From a checkpoint of a small class-conditioned image diffusion model: arch unet, norm groupnorm.
Rows from block 3, named by matrix and row number. Rows with one number belong to one channel. Each number is 128 + 32 x the weight over its row's rms, rounded and kept within 0 to 255. All counts start at 0. After the name is the row's rms in percent of the matrix's.
# convs0: first 3x3 conv (model.enc.1.1.convs.0.weight, 128x128x3x3), inputs 0-11, a 3x3 kernel for each
# convs1: second 3x3 conv (model.enc.1.1.convs.1.weight, 128x128x3x3, transposed), outputs 0-11, a 3x3 kernel for each
convs0.27 092 [137 134 153 136 218  96 114 174 152 129 131 146 142  41 144 128 180 137  84 133 132 164  93  65 138 124 107 142  91 143 130 141 124 144 137 125 181  77 157 151 170 176 126 142  76  90 131 125 135 176 121 115 129 159 121  95 122 140 225 132 119  66 115 145 122 136 111 227 174 117 145 175  91  81 145 138 255 123 120  81 116 125  80  92 127 255 144 104 134 141 140  75 138  91 217 123 102 122 111 147 150 130 128 111  73  92  82 132]
convs1.27 089 [127 142  98  98  77  98 108 174 153 140 172 136 102   0 168 108 137 166 182  94 110 171 139  76 140 129 123 109 100 126 151 120 180 110 122  98 145 136 142 118  99 151  85 114 126 109  95 103  84 179 144 125 143 139 147 146 162 115  91 118 100 170 156  88 134 148 141 159 106  95 137 162 113  89 169 138  62 137 150 136 117 108 164 137 137 200 153 118 155 106  81 146 115  90 205  99  98 106 111 131 156 142 113 181 143 126 129 158]
convs0.28 091 [167 136 106 123 121  87 159 148 180 162 129 161 110 115 130 137 147 121 105 146 211 130 168  39 167  72  69 146 146 168 115  96 176 140 146 154 111  80 100 145 162 104 156 196 189 125 121 109 132 103 109 124 136 140 172 112 128 137 131 127 112 102  98  87 128  82 117  52 101 141 119  72 146 177  92 115  88 136 150 104 115 110 146 158 132 147 132 162 121 113 116  90  99  75 162  84 150 158 149 100 100 115 140  86 158 164 102  84]
convs1.28 069 [ 87 115  70 151 134  72 130 135  91 152 135  77 102 149 122 149  82  95 150 134 122 121  75 116  68  66 135 117 117 129  93 149 132  80 126 137  89  81  67 102  47  75 128 140 127 145  95 114 140 150 122 173 183  94 139 140 200 130 174 115 159 120  78 146 135 168 130 186 104 132 138 139 138 111  87 116 159 141 112  77  73 124  74 117 125 172 131 188 194 126 131 122  89 136 121 117  79 119 127 134 133 114 145 133 140 115  82 138]
convs0.29 096 [124  77 102 110 147 139 150 139 156 139 104 145 137 138 104 116 139 175 148 145  94 115 153 162 100 143 129 127 158 151 117 123 131 134 123  72 112 252 132 122  69  97  88  13 131 154 143 132 160 160 107 160 129 168 155 231 174 126  97 177  65 176 149 151 136 112 144  62 169 158 200 146 136 126 142  86 158 151  79  84 105 171 145  76 144 112 134 143 170 106 109 148  52 224 116 145 193 213 150 137  93  89 113  92 139 113 138 119]
convs1.29 074 [134 158  79 126 140 128 144 123 136 126  61 131  92 162 108 125 115  87 119  92 110 126 119 143 162  31  83 131  77  86 125 203  90 128 113 140 148 128 123 125 111 119 152 171  60  70 182 107 137 146  92 114  97  91 134 160 122 115 112 113  99  83  60 129 110 121 117 103 128 128 163 124 140 162 160 104 120 161  54 106 133 118  81 124 138 146  95 158 101  92 143  68  77 132 141 112 140 138 114 131 146 175  97  70 178 150 138 122]
convs0.30 120 [119 135 126 101 115 118 142  89 130 131 100 131 117 122 104 122 170 136 143  52 112   0 171 188  43 255 106 117 142 134 156 113 123 125 120 143 111 136 119 151  46 140 121 159 168 128 143 143 164   0 104 112 143 149 118 137 126 141 148 108 131 139 128 101 151 131 247 123 118 173 158 132  94 129 128  69 129 143 112 127 154 141 132 121 111 153 122 115 152 103 135 145 131  67 131 107 127 134 120 163 118 147  69 142 150 173 104 108]
convs1.30 171 [165 184 117 156 124 125 110 121 162 111 130 122 138 145  61 132  90 131 132 131 179 126 136  88 164 175 135 129 106 140 129 167 164 103 119 148 103 127 107 111 161 109  87 134 183 126 108 121 119 163 226 117 140 118 148 168 170 106  70 125 122 155 119 114 139 140 116  72  91 124 138 109 181 220 131 151 201 199  99 103 154  66 104 117 135  72  96 152 156 107 150 123  96 106 142 152 127 111 131 108  92 134 127 103 128 143 132  97]
convs0.31 094 [120 117 119 140 171 148 142  88  92 152  82  86 168 155 137 147 133 123 127 109 130 121 128 160 101 139 178 124 171 140 144 151 102 147 123 120 102 155 122 161 127 157 173 164 167 136 124 148 117 163 128 128 138  98 145 149 121 129 188 124 136 122 106 158 116 180 116 150  72 128 146 174 131 158 132 168 212 123 107  79 128  72 115 101 103 162 123 136  88 110  30 105 149  81 113 159 138 109 152 133  84 165 129 148  76 105 202 156]
convs1.31 073 [123 131 132 184 122 134  96 135 127 122 127 108 136  74 108 119 149 158 122 145 144 115  94 108  98 170 188 172 164 144 159  99 151 120 144 189 124 101  54 102  14  76 113 156 143 123  99 138 137 166 183 109 139 141 151 144 180 117 108 134 130 147 146 162 165 189 195 151 179 151 113  98 136 124 101 103 114 102 108  57 109  77  98 116 150  72 158 114 190 145 107 123  79  90 124 168 119 150 196 104  69  90 124 125 121 116 116 117]
convs0.32 086 [134 115 157  80  97 104 130 175 143 137 161 176 170 184 194 149 103  94 173 142 163 142  57 178 122  97 178 145 151 137 132 174 102 144 117 137 158 134 102  54 222  91 151 126 123 131 126 113 149 119 136 118 136 119 150 102 127 131 161  86 140 149 141 126 117 128 114 131  74 155 114 163 142  62 107 141 152  29 118 230 137 109  52 121  70 142 100 134 189 107 123 111 157  96 163 203 148 199 100  78 136  84 121 110 141 191 105 145]
convs1.32 068 [ 89  63  81 135 127 159 119 158 111 128  93  90 103 127  77  69 176 123 119 157 107 114 120 175 120  94 131 128  91 156 140 154 108  74 114  76  93  58  55 160 179 152  95 134 119 106 110 139  98  83 116  97 152 149  96  91 146 131  87 102 133 118 132 137 179 161 147 171 101 127 103 174 101 110 101 133 100 119 148 137  40 120 115 122 193 145 162 111 193 106 129 114 134  70 115 132 113 143 116 135 127  93 171 159 138 102  93 118]
convs0.33 086 [129 124 167 105 255 132 180 128 132  77 130 133 133 221 110 132 119 147  97  85 171 155 254 147 126 153 170 122 157 113 123 173 169 111 141 111 100 141 115 127 238 119 133 214 128 129 122 146  99 179 147 150 184 202 148 150 124 102 127 147 104  73 118 112 166 129 148 143 119 133 166 120 120 167 120  85 255 133 106 143  88 139 148 141 118 251 112 118  45  89 151 136 140 100 226 158 112   6 125 150 115 108 175 184 158 146  86 136]
convs1.33 093 [144 140 127  99  84 151 123 117 155 155 139 117 130  50 177 127 114 181 125 111  92 122 103 130  97 118 102 184 122 148  76  58 117 115 109 121 123  12  83 153  85 112 127  94 127  85 113  95 115 144 162 125 121 166 159 128 131 145 134 134 102 147 118 163 139 103 191 228 157 138 175 187 104 114 118 101  77 129 119 126  96 150 149 124 197 123 102 117 121 143 150 142 133 104 212 135 116 102 118 158 122 135 153 255 130 107 104 127]
convs0.34 094 [160 139 145 172 120 131 158 219 118 103 190 121 145 125 148 128 147 183 171 114 174  94 137 178  99 169 147 136 129 138 188 208 162 135 147 162 104  75  96 147 175 104 168 106 103 147 160 154 164 121  95 125 120  86 125 135 103 156 194  90 141  95 180 202 153 118 148 144 180 101 160  85 136 115 102 153 102 110  90 113  80 114  96 142 112 128  84 130 166  96  95  85 110 114 229 101 200 131 143  89 186 151 148 175 165 159 105 117]
convs1.34 074 [131 106 152 140 149 116 142 137 145 111 168 132  97 139 156 126 112 135  59 144 128 132 175 143 133 165 138 145  91 117 161 108 132 126 155  98 108  96 113 143 213  80 104 111  80 173 172 139 174  53 119 151 168 115  81 103  94 102 160  83 135 148 111 128 127 122 131 108 133 121 123 107 135 172 140 163 149 119 147 241 151 161  83 106 142 160 120 147 114 109  89 125  94 138 102 152 126 102 131 127 142 167 105  94 156 139 139 168]
convs0.35 097 [125  83 142 151 131  97 137 126 139 111 180 120 163   2  68 137 158  95 120 168 115  89   0 155 137 195 165 158 125 133 109  21 109 184 128 145 110 114 126 153   0  93 143 121 100 143 108 110 114  85 116 139 152 152 157 106 133 138  66 138 141 104  86 134 110  88 115 118 105  81 139 105 146 111 206  95 110 146 106 135 114 124 126 119 128 206 159 131 129 135 121 142  91 198 187 162 186 160 119 120 171 109 117 138 117 101  88 134]
convs1.35 081 [134 116  97 156 106  83 115 100 142 140 139 138 121  34 133 114 156 133 132 117 138  90 152  80  88  98 150 125 165 112 134  78 135  79 134 105  87  80  84 115  41 136 140 142 110 110  93 114 109 247 163 103  91 101 147 166 127 109  58 116 126 152 144 154 138  98 163 138 129 139 117 144 125  65 174  83 112 114  77  89 118 116 107 130 168 150 133 119 128 135 103 129  88 107  86  90 173 118 121 102 135 136 132  91 136  60  82 161]
convs0.36 096 [116  98 153 143 144  99 108 109 127  99 137  88  96 184 110 100 121  99 130 175 162 102 121 110 145 123 134 116 149 165 140 183 187 104 117 101 160 174 128  84   0 136 115 165 101 107 122 101 141 172 138 120 152 142 134 111 157 107 209 170 132  98 142 142 160 132 106 102 164 117 195 148 129 136 151  96 164 107  98 111 121  99  89 141 154 148 159 125  98 148  99  84 164 126   0 164  76 143  95 109 115 131 140 118  77 134 129 140]
convs1.36 085 [124 132 122 138 171 149 125 147 105 110  80  97  93 189 152 154 171 165  95 132 119 127 159 117  68 110 116 172 112 131 118  69  76 112 141 159 128 120 166 117 136 145  98  59  92  98 152 130 122 106 164 136 129 150  99 123 156  65 102 104  88  98 113 142 102 142 172 170 164 142 112 108 123 104 139 114 129  82 123  72 139  86  89  99  83   3 146 108  97 141 129 187 167 136 148 177 136 166 175 127 104 132 142  43  97 142 137 117]
convs0.37 095 [ 99 140 139 111 130 185 111 126 142 146 159 133 126  73 158 122 112 177 109  63 102  43   0 137  74 181 133 131 170 154 165 111 207 100 158 104  59 153 144  92 131 136  46 126 114 132 113 120 108  81  70 131 121 143 153 156 136 134 108 118 141 105 166 164  93 124  95  89 140 131 133 116  96 140 136  72 123 154 147  96 144 126  94 151 134 153 157 131 143 175 110 125 109 119 178 228  83 206 129 144 115 113 113 160 132 113 124 138]
convs1.37 082 [101 138 114 126 110 171 102 170 136 123  85  92  47 128 192 116 114 133 146 113 208  94 229 190 155 138 111 100  91  66  91 100 101 109 101 150 158 105 160  13  58 178 115 108 138 140 125 119 155 173 154  92  94 158 125 142 134  96 121 128 115 138 123 108 161 151 176 114 122 118 136 102 128  96 135 113 130  92 163 148 170 135 184  95  70 181 204 139 155 111 133 104 190  68  71 102  89 124 143 149 108 193 169 175 140 138 135 161]
convs0.38 124 [128 160 139 128  89 117 139 174 147 138 140 105 117 229 162 111 137 134 104 111 143 141   0 154 140 185 168 118 151 115 137 133 100 116 111 143 122 174 120 101 213  56 142  66  94 128 131 128 153 100 134 139  90 140 149 151 122 130 223 102 132 106  92 132 135 137 118 131 113 133  72 147 125 187 149 165  67  45 138  80 113 106 154 140 179  86 137 101  90 125  93 132 143 121 224  79 128  83 152 122 136 142 140  64 141 108 139 101]
convs1.38 151 [142  94 109 138  74 138 126 159 158 114 151 124 138  47 122 113  98 115 101 102 139 126   0 172 140 159 127 125 129 117 127  26 164 132 136 145 135 160 142 128  99 170 130 170 165 105 152 137 115 168 141 123 124 149 134 165 116 131 243 147 147 106 133  76 129 108 104  90 108 118  93 124 189 170 116 135 162 136 132 115 126  81 129 167 153 118 148 174 147 128 125  95 100 120  85 135 122 106 170 102 136 152  90 228 124 150 119 107]
convs0.39 095 [146 141 125  81  79 106 111 105 126 135 157 173 113 120 121 152  95 156 114  82 101 163  71 142 150 198 152 177 121 183 113 142 122 171  93 114 167 209 111 101 112 159 112  46 119 142  77 143 118 126 136 131 134 122 166 146 125 111 139 118 132 130 115  83 168 121 139  47 148 121  64 131 173 188 150 102  71 104 151 164  84 136 130 101 117 116  97 101 130 101  94 215  84  62 166  66 138 121 113 136 122 148 154 126 123 168 145 106]
convs1.39 077 [124 167 149 146 203 128 139  99  86 131 131 118 116 156 146 107 105 104  90 157 144 158 133 139 159 138 112 149 146 142 100 133 131 160 100 120 127 208 158  97 146  89  69  54  73 114 123 141 140 118 139 117 133  68 146 139 111 116  91 118  95  70  78 142  89 115 121 155 103 136 145 159 163  99  65 128  51 153 161 141  92 146 117 153 155 174  86 141  89 105 122 139 120 198 130 150 144 158 143  86 128 115 173 132 125  95 154 128]
convs0.40 093 [140 161 142 124 187  95 172 108 120 162 101 131 139 225 127 138 159 134  88 154 162 157 160 143 176 146 138 145 139 147 115 122 118 152 171  99 127  85 156 133 186  79 142 105 113 109 102 103 137 159 125 104 125 119 115 148 114 157 136 109 111 118  97  78  77 161 121  81 194 149 189 135 149 113 116 170 133  85 156 121 138 122 177 143 190 139 149 153 103 122 111 116 130 133 156  73  74  85  89 126  63 141 226  83 127  69 122 183]
convs1.40 073 [120 118 127 120 153 115 128 164 153 130 146 110 146  64 112 138  95  79 134 160 109 165  79 170 127 155 147 123 110 126 165 147 149 113 109 159 141 112  63 143 190  63  81  75 109 150 132 149  68 132 106 168  97 130 160  81  91 148 140 134 131 151 129 108  48 120  83 140 122 149 168 120 147 101  74 144 149 119 105 125 137 136 124 179 119  83  72 146 112 123 128  94 108 128 187 147 101 148 174 131 111 155 110 243 109 121 117  83]
convs0.41 093 [152 129 122 172  90  93 145 137  94 122 144 137  93 182 148 166 143 179 178 219 107  46 172  92 122  74 100 136 129 109 104 120  98 106 123  87 100 119 108 137 221 142  98 133 148 140 145 166  85 102 127  89 104 123 109 137 123 133 119 151 121 134 131 155 115 136 139 182 119 152 110 144  95 171 148  85 120  64 116 159  90 186 147 111 176  28 117 166 154  78 138 124 120 201 127 128 138 126 130 171 135 173  97 129  91 171 135 130]
convs1.41 074 [134 158 112 178 130 124 151 154 157 142 161 123 192 156 153 121 119 148  91 121 140 142 122 170 158  60 118 150 107 105 171 144 130 162 142  70 106  79 109 100  91  79  98  59  77 151 137 155 137 159 224 143 160 184 109  84  91 133 160  78 101  91 145 164 138 114 112 159 156 175 141 146 175 153 109 183 110 131 148 167 129 138 171 101 180 130 184 156 157 182 131 116 182 169 115 104 159 118 110 164 123 126 138 216 175 124 143 147]
convs0.42 101 [113 152 125 111 117 141 151 102  82 192 122  91 170 124 158 143 179 132 223 229  72 234 255 103  73  67  99 109 137 137  81 121 162 126 109 129 131 139 129  81 183 142 116 116 135 140 136  98 162 108  91 122 158 153  73 150 142  82 147 194 110 142 132 144  95 126 172 197 139 184 130 112 141 135 108 111 106 147  94 127 141 125 151 103 105 200 142 146 142 106 126 110 124  59  59 209 178 132 111 127 155 132 100 119 148 150  81 132]
convs1.42 112 [129 166 138  80 144 164 139 116 128 137 130  96  94 132 131 127 148 133 157 128 136 161  17 137 108  56 105 133 165 165  48  95 209 124 111 147 148 161 114 162 169 125 115 129 108  87 105  66 139 144 116 132 160 169 122 145 120 127 183 155 143 113 163 111 100 136 151 117  31 125  87  99 141 110 169 144  81 121 164 129  63 171  96  70 155 113 117 175 153 109 147 120 110 119 177  89 116 103 106  84 122 166  93 166 133  90 124 161]
convs0.43 109 [164 188 117 142 177 173 139 141 151 190 189 207 164 142 107 140 139 123 155 161  16 147 140  80 126 113 166 121 112 133 127  85 106 119 109 124 145 222 173 121 171 183 138 103 114 108 121 166 129 104 109 133  76 102 143 164 109 150 109 130 119 111 126 165 255 144 110 176  84 130  80 124 151 201 144 139 117 117 128  84 109 166 167 150 128  87 108 148 150 162 130 199 137 102  82  89  89  96 102  92  26 143 100  49 105 136 153 150]
convs1.43 121 [133 171 137 137  81 113 183 108 118 109 122 124 119 105 120  51  45 135 104 126 154  95 100 135  79 104 134 119 141 132 178 138 129 118 149 124 151 107 113 169  90 131 116 108 125 154 178 135 143 131 160  83 176 120 117 138 126 115 177 128 148 184 132  95  98 113 176 145  84 117 114  91 112 101  99 128  57 101 128 141 115 162 129  96 109 105 144  97  28 161 135 109 137 153 127 133 145 193 113 113 112 151 139 147 112  82 122 127]
convs0.44 090 [126 126 103 121 213 111  96 139 140 118 138 146 168 100 109 113  97 133 162 120 108 140  99 140 123 177 106 120  92  84 125 170  81 128 146 104 133 121 150 160 137  97 110 107 148 128 121 132 118  93  99  98 148 162 108 112 114 133 208 140 130 118 121 119 111 152  58 233 151  97  86 108 121  86 147 163 228 148 130 135 163 112 147 137 130 200 104 113 128 105 138 110 134 157  96 108 160 109 120 133 153 144 104 145 153 174 176 148]
convs1.44 088 [103 142 141 119  61 137 136 106 130 137 174 119 154  50 114 155 128 139 106  89 101 118 117  76 131 105 121 150 129 121 165 192 154 150 157 137  61  78  85 111 114  76 109  63 121 136  99 149 121 145 143 139 139 150 129 162 153 157  81 138 118 127 115 142 175 150 166 236 154 122 148 141  90  86 137 111 128 147 100 132 174 119 126 140 120 101 111 117 100 110 157 145 128 115 160 119 127 141  96 133 171 162 106 177 155 107  99 109]
convs0.45 088 [161 133 145 108 128 126 136 125 115 196 114 130 211 147 148 127 169 147  55 128 102 152 162  93 104 103 109 168 133 157 180 125 144 108 138 135 134 132  80 170 206 178 134 160 105 165 153 124 138 145 168 124 133 107 176 126 120 176 222 190 168 170 152 116 159 112 110 143 173  95  75 135  89 144 112 126 149 162  58  92 130 117 104 110 108 119 101 134 111 148 110  15 106 217 129 126 133 141 150 104 127 175 142 106 119 102 144 105]
convs1.45 073 [ 93 110 106 124 125 127  74 158 176 116 111  57  75  63 105 105  64 118 151 175 131 120 104  84 130 171 142 128 100 111 137  88 154  99 147  93 142 119  89  92  82 155  92 129 146 116 115 103 148  89  97 109  98  97 119 107 115  36  83  79 112  84  97 161 152 119 133 121  84 107  91  88 113 133 131 110 148 154 132 101 168 142 145 140 151 132 186 146 148 131 136 108 106 119 123 131  80 164 164 147 139 137 151 162 174  81  81  94]
convs0.46 094 [156 106  95 145 115  78 135 155 128 116  82 115 126 150  71 132 115 110  58 206 168 155 226 135 118 120 194  95 102  65  99 139 118 147 167 137 157  78 138 151 101  76 154  87  86 137 115  86 141 194 106 112 137 143  94 155 113 127 112 118 113 139 136 117  93 171 183  44 176 162 124 137  87  38  62 101  65 104  94  95  96 102 116 129  64  72 113 133 115 123 120  18 101 139   0  35 117  62 154 154 204 105 153  76 179 130 149 107]
convs1.46 096 [129  84 140 155 169 154 145 133 105 127 124 158 150 248 132 152 149 109 120 112 109  97  78  77 135  93 162 112  94 136  82 128 118 144 142 193 144 181 152 103 136 115  74  66  86 139 123 110 150  83 116 153 128 117 110 143 130 126 161 135 156 238 154 123 125 137  67  48 127  41  80 108 146 136 114 176 128 139 178 120 125 157 100 145 109 137 109  94 133 122 150 179 170 191 155 147 166 144 155 127 142 136 146 109 173 160 142 104]
convs0.47 108 [122 133 148 100  91  96  94 109 103 119 114 119 125  89 122 141 103 105 112 116  87 114 200 169 126 135 128 122 127  91 143 116  88 124 120 120 106 161 125 140 255 181 124 120 150 120 129 124 137 115 149 161 147 128 119 169 114 110 169 139 123 119 105 144 105 118 131  96 124 101  99 117 117 167 108 108 113 112 125 120 122  98 172 107 111 234 146 136 153 139  96 120  78  82 174 103 120  98  88 142 158 129 112 186 133 116 136 133]
convs1.47 140 [103 123 149 109 139 125 123 126 120 169 160 157 170 144 169 129 130 163 145 145 133 130  58  94 177 107 119 123 157 146 121  49 168 117 128 124  91 104 110 134 124  83 118  82  89 122  77 117  78  58  72 102 102 135 152 156 166 126  90 178 128 124 137 144 151 134 134 166 148 152 139 164 113 128 153 136  57 159 141 104 154 112 101 131 110 115  72 136 111 154 138 152 137 142 189 102 153 145 137 129  95 116 164 128 114 100 154 118]
convs0.48 091 [151 103 136 130  63 174 109 182 153 186 141 170 121 149 150 194 187 119 100 135 147 155  81 137 121 139 112  91 116 123 120 150 115  97 123 109 130  84 130 121   1  64 141 159 122 138 121 173 148 108 104 111 173 138 113 134 106 150 180 124 111 197 159 111  94  78 109 109  84  61  47  80 146 116  85 195  82 146  73 191 138 142 126 149 156 108 142 160 213 112 175 170 163 100 159 118 130 197  86 142  92 136  83 172 194 178 150 127]
convs1.48 072 [ 61  73  80 136 154 152  86  89  78  94  51  72 136 118  28  56 158 131 181 123 103 142 111 131 151 143 145 132 178 144 106  18 108 144 118 132 115  96  70 141 143  76  51 141 125  96  93  96  82  89 103 120 152 110 114  45 117 114 128  74 130 129  65 127 160 158 121 157 156 142 125 164  90  96  98 120  40  87 127 114  73 127  94  54  57 154 120  66 113 107 149 155 149 155  50 138 116  80  97 151 118  87 110  69  97 100 154 110]
convs0.49 090 [130 142 134 113 146 147 128 145 140 147 125 124 162 179 101 140 144 116 113 140 123 117  50 134 124 121 125 126 128 112 129 204 112 147 119 127 138 177 139 202 255 162 144 124 117 142 153 145 142 133 131 156 146 151 141 146 113 139 136 129 142 107 132 159 140 139 184 111 148 128 133 163  92 139  98 110 180 108 103 119 117 139 146 133 131 108 135 126 126 153 161 159 127 152 255 133 154 160 122 123 142 134  49 251 146 110 134 123]
convs1.49 144 [126 158 124 131 206 127 115 127 123 132 115 132 113 121  85 127 140  79 116 115 108 147  60 133 149 139 108 141 131 117  85 112 106 121 115  90 102 122 140 119  51  17 107  71  88 117 134 125 136   0 149 128 165 162 121 122 126 138 147 147 125  87 118  96 140  90 113 173 147 125 135  89 114 128 107 109 127 148 101 101 170 148 174 160 140 109  30 159 203 116 115  85 125 108  87 108 100  94  98 126 117 139 111 153 115 137 139 107]
convs0.50 091 [128 183 125 102 207 157 154 146 133 163 139 130 117  95 107 118 167 120 123 114 151 180  75 152 120 204  77 112 120 102 138 123 190 106 110 144 127 130 159  83   4 125 121 144 190 118 178 151 179 228 169 140 169  88 156 151 106 124  86 118 135  86 110 144 160 140 144 139 144 125 133 126 126 148 136 132 122 155 140 109 144 102  95 113 111  14 187 105  92 129 166  88 139 134  48  92 123  96 104 105  77 137 129 171 145 123 147 182]
convs1.50 077 [ 88 157 122 114 104 158  91  96 164 129 120 116 149 182 176 120 129 101 113 111 141 143 169 141  87 194 137 112 135 101 162 107 102 155 137  89  81  93  95 141 127 225  79 140  89 160 134  74 113 130  94 122 116 108 127 144 141 120  72 122 104  74  77 180 140 139 158 144 144 154  96 152 131 116  82 132  91 140 133 153 141 106 151 124 127  89 173 151 180 139 149 186 127 166 151 127 135 212 130 140 176 169 123  80 180 103 121 141]
convs0.51 089 [129 135  99 125 108 109 106 155 101 119 158 185 156 125 140 116 107 171 145 163 118  67 158  38 209 116 122 104 145 107 136 208  78 101 119 100 113  75 147 111  60 135  73 122 141 149 139  82 157 214 179 131 139 110 138 112 109 156 210 140 128 142  99 146 130  74 116  86  64 153 140  85 146  90 102 191 135 160 120 161 148  99 114 114 123 143 175 109 133 142 102 163 158  89 190  78 124 130 165 129 104 153 102  32  66  94 218  94]
convs1.51 069 [115 134 158 133 181 127 163 177 142 108 165  88 120 122 127 112 104 136  98 116 112 186 154 134 137 132 173 162 113 158 134 130 174 151 111 111  99 127 154  89 201 105  97 137 110 118 125 128 116 103 123 106 108 124  77 128 133  42 132  42 138 123  60 187 179 174 173 119 155 165 122 124 121 120 118  82 146 132 131  98 156  69  87 108 112 218  71 159 221 137 161 188 130 200  93 166 107  95 150 210 133 154 124 162 159 112 164 156]
convs0.52 097 [147 131 142 207 230 153 120 189 123 118 126 103 117 105 122 138 205 126 136 130 118 121 162 164 146 117 120 133 122 146 144 246 163 109 159 115 156 145 119 107 151 146 104 163 116 138 138 148 133 142 137 129 123 125 128 140 115 123 233  93 113 139 133 106 112 114 157 236 168 132 153 133 129  96 122 182 234 125  89 151 111  96 109 129 155 234 102 127 121 136 109 116  99 187 255 101 132 162  95 113 104 137 112 177 111  90 190 142]
convs1.52 148 [131 122 119 113 110 111 119  96 133 158 120 137 141   0 120 131 145 118 165  98 114 115  91 139 139 158 134 188 113 154 140  94 109 120 111 117 132  85  99 137  43 120 167 165 145 111  36 147 140 174 171 129 149 124 164 166 120 150  98 132 127 158 140 139 116  86 124 110  93 112 109 128  95 132 137 123  77 179 144 120  97 138  49 164 155 133 124 139 191 170 148  72 107 134  21 107 123 111 135  98 151 144 115  45  88 133 165 169]
convs0.53 085 [155 141 166 112 160 177 165 124 136 145 154 109 167  48 145 148  83  75 155 133 195 136 255  40 109   0 134 109 125  75  78 107 115 136 187 152 126 145 167  57   0 116 131 133  63 123  84 122  92  79  93 150 102 137 125 116 116  76  60 170 114 121 120 156  47 111 121 125 130  99 133 150  76  99  58  94 193 156 163 143  36 152 147  91 159 171 152 150 175 129 138 142  98 106  99  80 107 147 165 143 154 117 182 145  69 132 131  96]
convs1.53 077 [128  77  96  68 153 170 119  77  80 115 159 114 149 174 144 129 208 108 156  88  94 126 141 163  90  76 143 161 120 136 109 126 113 134 114 159 154 167 130 120 131 198 119 117 111 120 178 141 148 214 137 146 123 137 101 119 110  86 131 174 135 102 132 158 164 159 166 125  95 150 135 106 144 115 141  82 149 113 146 115 122 121 108  88  70  56  83 147 106 128  90 149 128 190 122 168 171 120 115 109 103 158  88 138 188 154  79 146]
convs0.54 107 [185 125 143 106 115 167 132  93 178 157 133 133 170 141 142 147 145 125  90 158  74  83 144  97 120 186 102 109 120 101  52 117 135 124  65 122 154 110 137  66  65 116 120  23 135 141 154 125 108  93 124 122 147 121 126 135  87  93  38  91 122  98 102 139  94 107 131  97  92 115  83 131 119  91 113  66 126 125 122  96 123 179 143 137 131 154 125 184 127 128 197  83 118  56 117  78 183   0 130 166 130 134 146 201 138 206 123 184]
convs1.54 085 [125 209 147 143 180 141 179 152  84 160 142 171 175 171 208 159 159 115 166 123 145 118 155 142 169  99 163 110  85 119 109  77  73 130 130 129 120 122 141 171  31 154 176 154 124 136 129 140  75 165 161  97  64 108  76 153 116 148 172 100 125 118 140 142 102 192 121 153 118 145 125 127 129 124 156 103 112 147  89 138 138 137 126 114 120 138 131  95  93 114  99 133 108 119 164 105 108 113  34 152 171 119 121 119 113 151  97 115]
convs0.55 107 [159 157 118  99 187  66 109 125 133 120 116 124 151 130 103 137  85  88 101  96 108 131 143 100 144 138 149 136 116  95 144  94 103 127 141 132 131 134 130 124 212  19 117 132 104 144 126 129 121 216  82 114 118  68 129 128 105 136 167  97 135 136 133 116 123  97 120 255 104 124 162 142 136 134  78 109 255  46 137 116 103 144 119 134 148 165 126 117 121 142 158 167  91 116 209  42 124 158 150 151 140 134  96 154 132 130 123 140]
convs1.55 135 [115 122 138 129  71 144 106  61 104 142 113 105 124 116 127 167 167 109 143 155 122 204 173 151 147 161 138 139 163 116  83  88 122 125 122 133 153 187 140 167 126 132 125 143 136 146 148 122 137 158 134 148 178 122 110 107 128 190   0 109 105 117 147 136 109 139 179  86 113 127 129 126 123 114 152  95  57 157 170 130 116 115 153 117 207   4 105 151 149 134 101 140 122  57 170 138 103  77 112 141 124 110 135 163 130 161 161 119]
convs0.56 095 [107 131 128 149 160 130 114 156 126 115 102 138 103 200 185 109 167 116 131 125 136 150  68  87 109 100 127 136 162 107  73 255 183 130 103 114 112 127 122 128 186 122 133 128 127 123 115 112 133 108 124 128  64 140 121 143 131 107 243 138 136 142 141 114 148 121 193 201 130 155 149 113 136 154 133 154 255 157 111 107 133 133 133 108 119 232 142 116 112 124 128 114 133 110 255 142 101 163 111 125 115 119 126 197 118  93 136 133]
convs1.56 145 [132 110 126 162 123 114 104 133 125  83  85 104 106  57 122 137 158 123 114 108 134 119 115 115 107 156 117 124 108  90 125  38 113 140 146 135 142 117 154  99   0 122 108 122 167 134 160 112 136 156 124 131 104 118  86  99  73  85 167 115 111 131 145 123 110 136 103 116 122 110 121 150 130 141 111 146 190 110 134 147 138 104 116  98 104  80 111  98  92 132 153 155 168 151 134 184 166 178 141 120 125 137 135 152 149 138 113 125]
convs0.57 125 [123  78 152 156  79 104 119 123 147 113 119 167 115 195 164 121 114 121 207 132 122  58 143 168  79 146 123 109 101 151 124 118  76 130 129 128 122  30 108 136 223 130 113  90 161 108  63 152 116 107 108 130 138 141 128 157 136 132 185  76 143 125 132 134 101 113 140 169 122 135 133 121 147  61 108 147 228 147 105 126 150  86 113 139 104  23 148 126 130 109  94  39 118 148 106 131 118 117 128 116 132 127  96 128 180 152  84 136]
convs1.57 140 [104 111 114 117 201 145  83  83  94 145 143 131  64 166 113 164 182 123 146 135 125 130  67 120 132 180 133 119 118 124 142 131 118 159 101 141 152 152 158 132 139 134 120  70 124 136 155 146 180 144 116 152 218 180 118 114 106 169  96 146 111  46 157 133 135 128 167  93 136 161  83  90  97 126 170  99  60  65 119 130 110 175  96 124 148 123 132 135 207 157 100 125 119 120 123 111 165 151 104 142 124 119 196 181 116 111  96 152]
convs0.58 092 [127 177  90 105 159  98 102 146 124 124 111 110 115 146 182 119  92 118 145 181 143 141  86 133 121 126 124 132 156 143 152 170 134 155 159 148 144 136 146 151 255 156 137 113 139 111 111 115 135 187 122 137 123 118 125 128 132 117 215 157 134 146 112 144 157 140 139 255 144 133 145 136  97 195 129 153 217 165 143 134 127 109 153 111 137  80 119 138 117 134 130 131 154 135 255 220 150 154 134 118 151 129 133   0 109 105 133 121]
convs1.58 163 [139 120 128 159  73 152 156 137 149 154 173 137 144  47 145 119  76 142 146 145 140 152 114 134 112 118 135 121 119 148 108  80 148 124 129 151  88 121 121  90  14 123  77  62 138 119 150 140 109 237 130 135 125 129 124 147 141 160 176 140 139 133  98 112 105 110 155 243 121 140  80 125 140 147 113 145 136 103 143 103 111 160 171 119 144   4 172 158 133 151 126 104 105  54 168 103 130  86 105 133 129 105 185 177 158 118 105 139]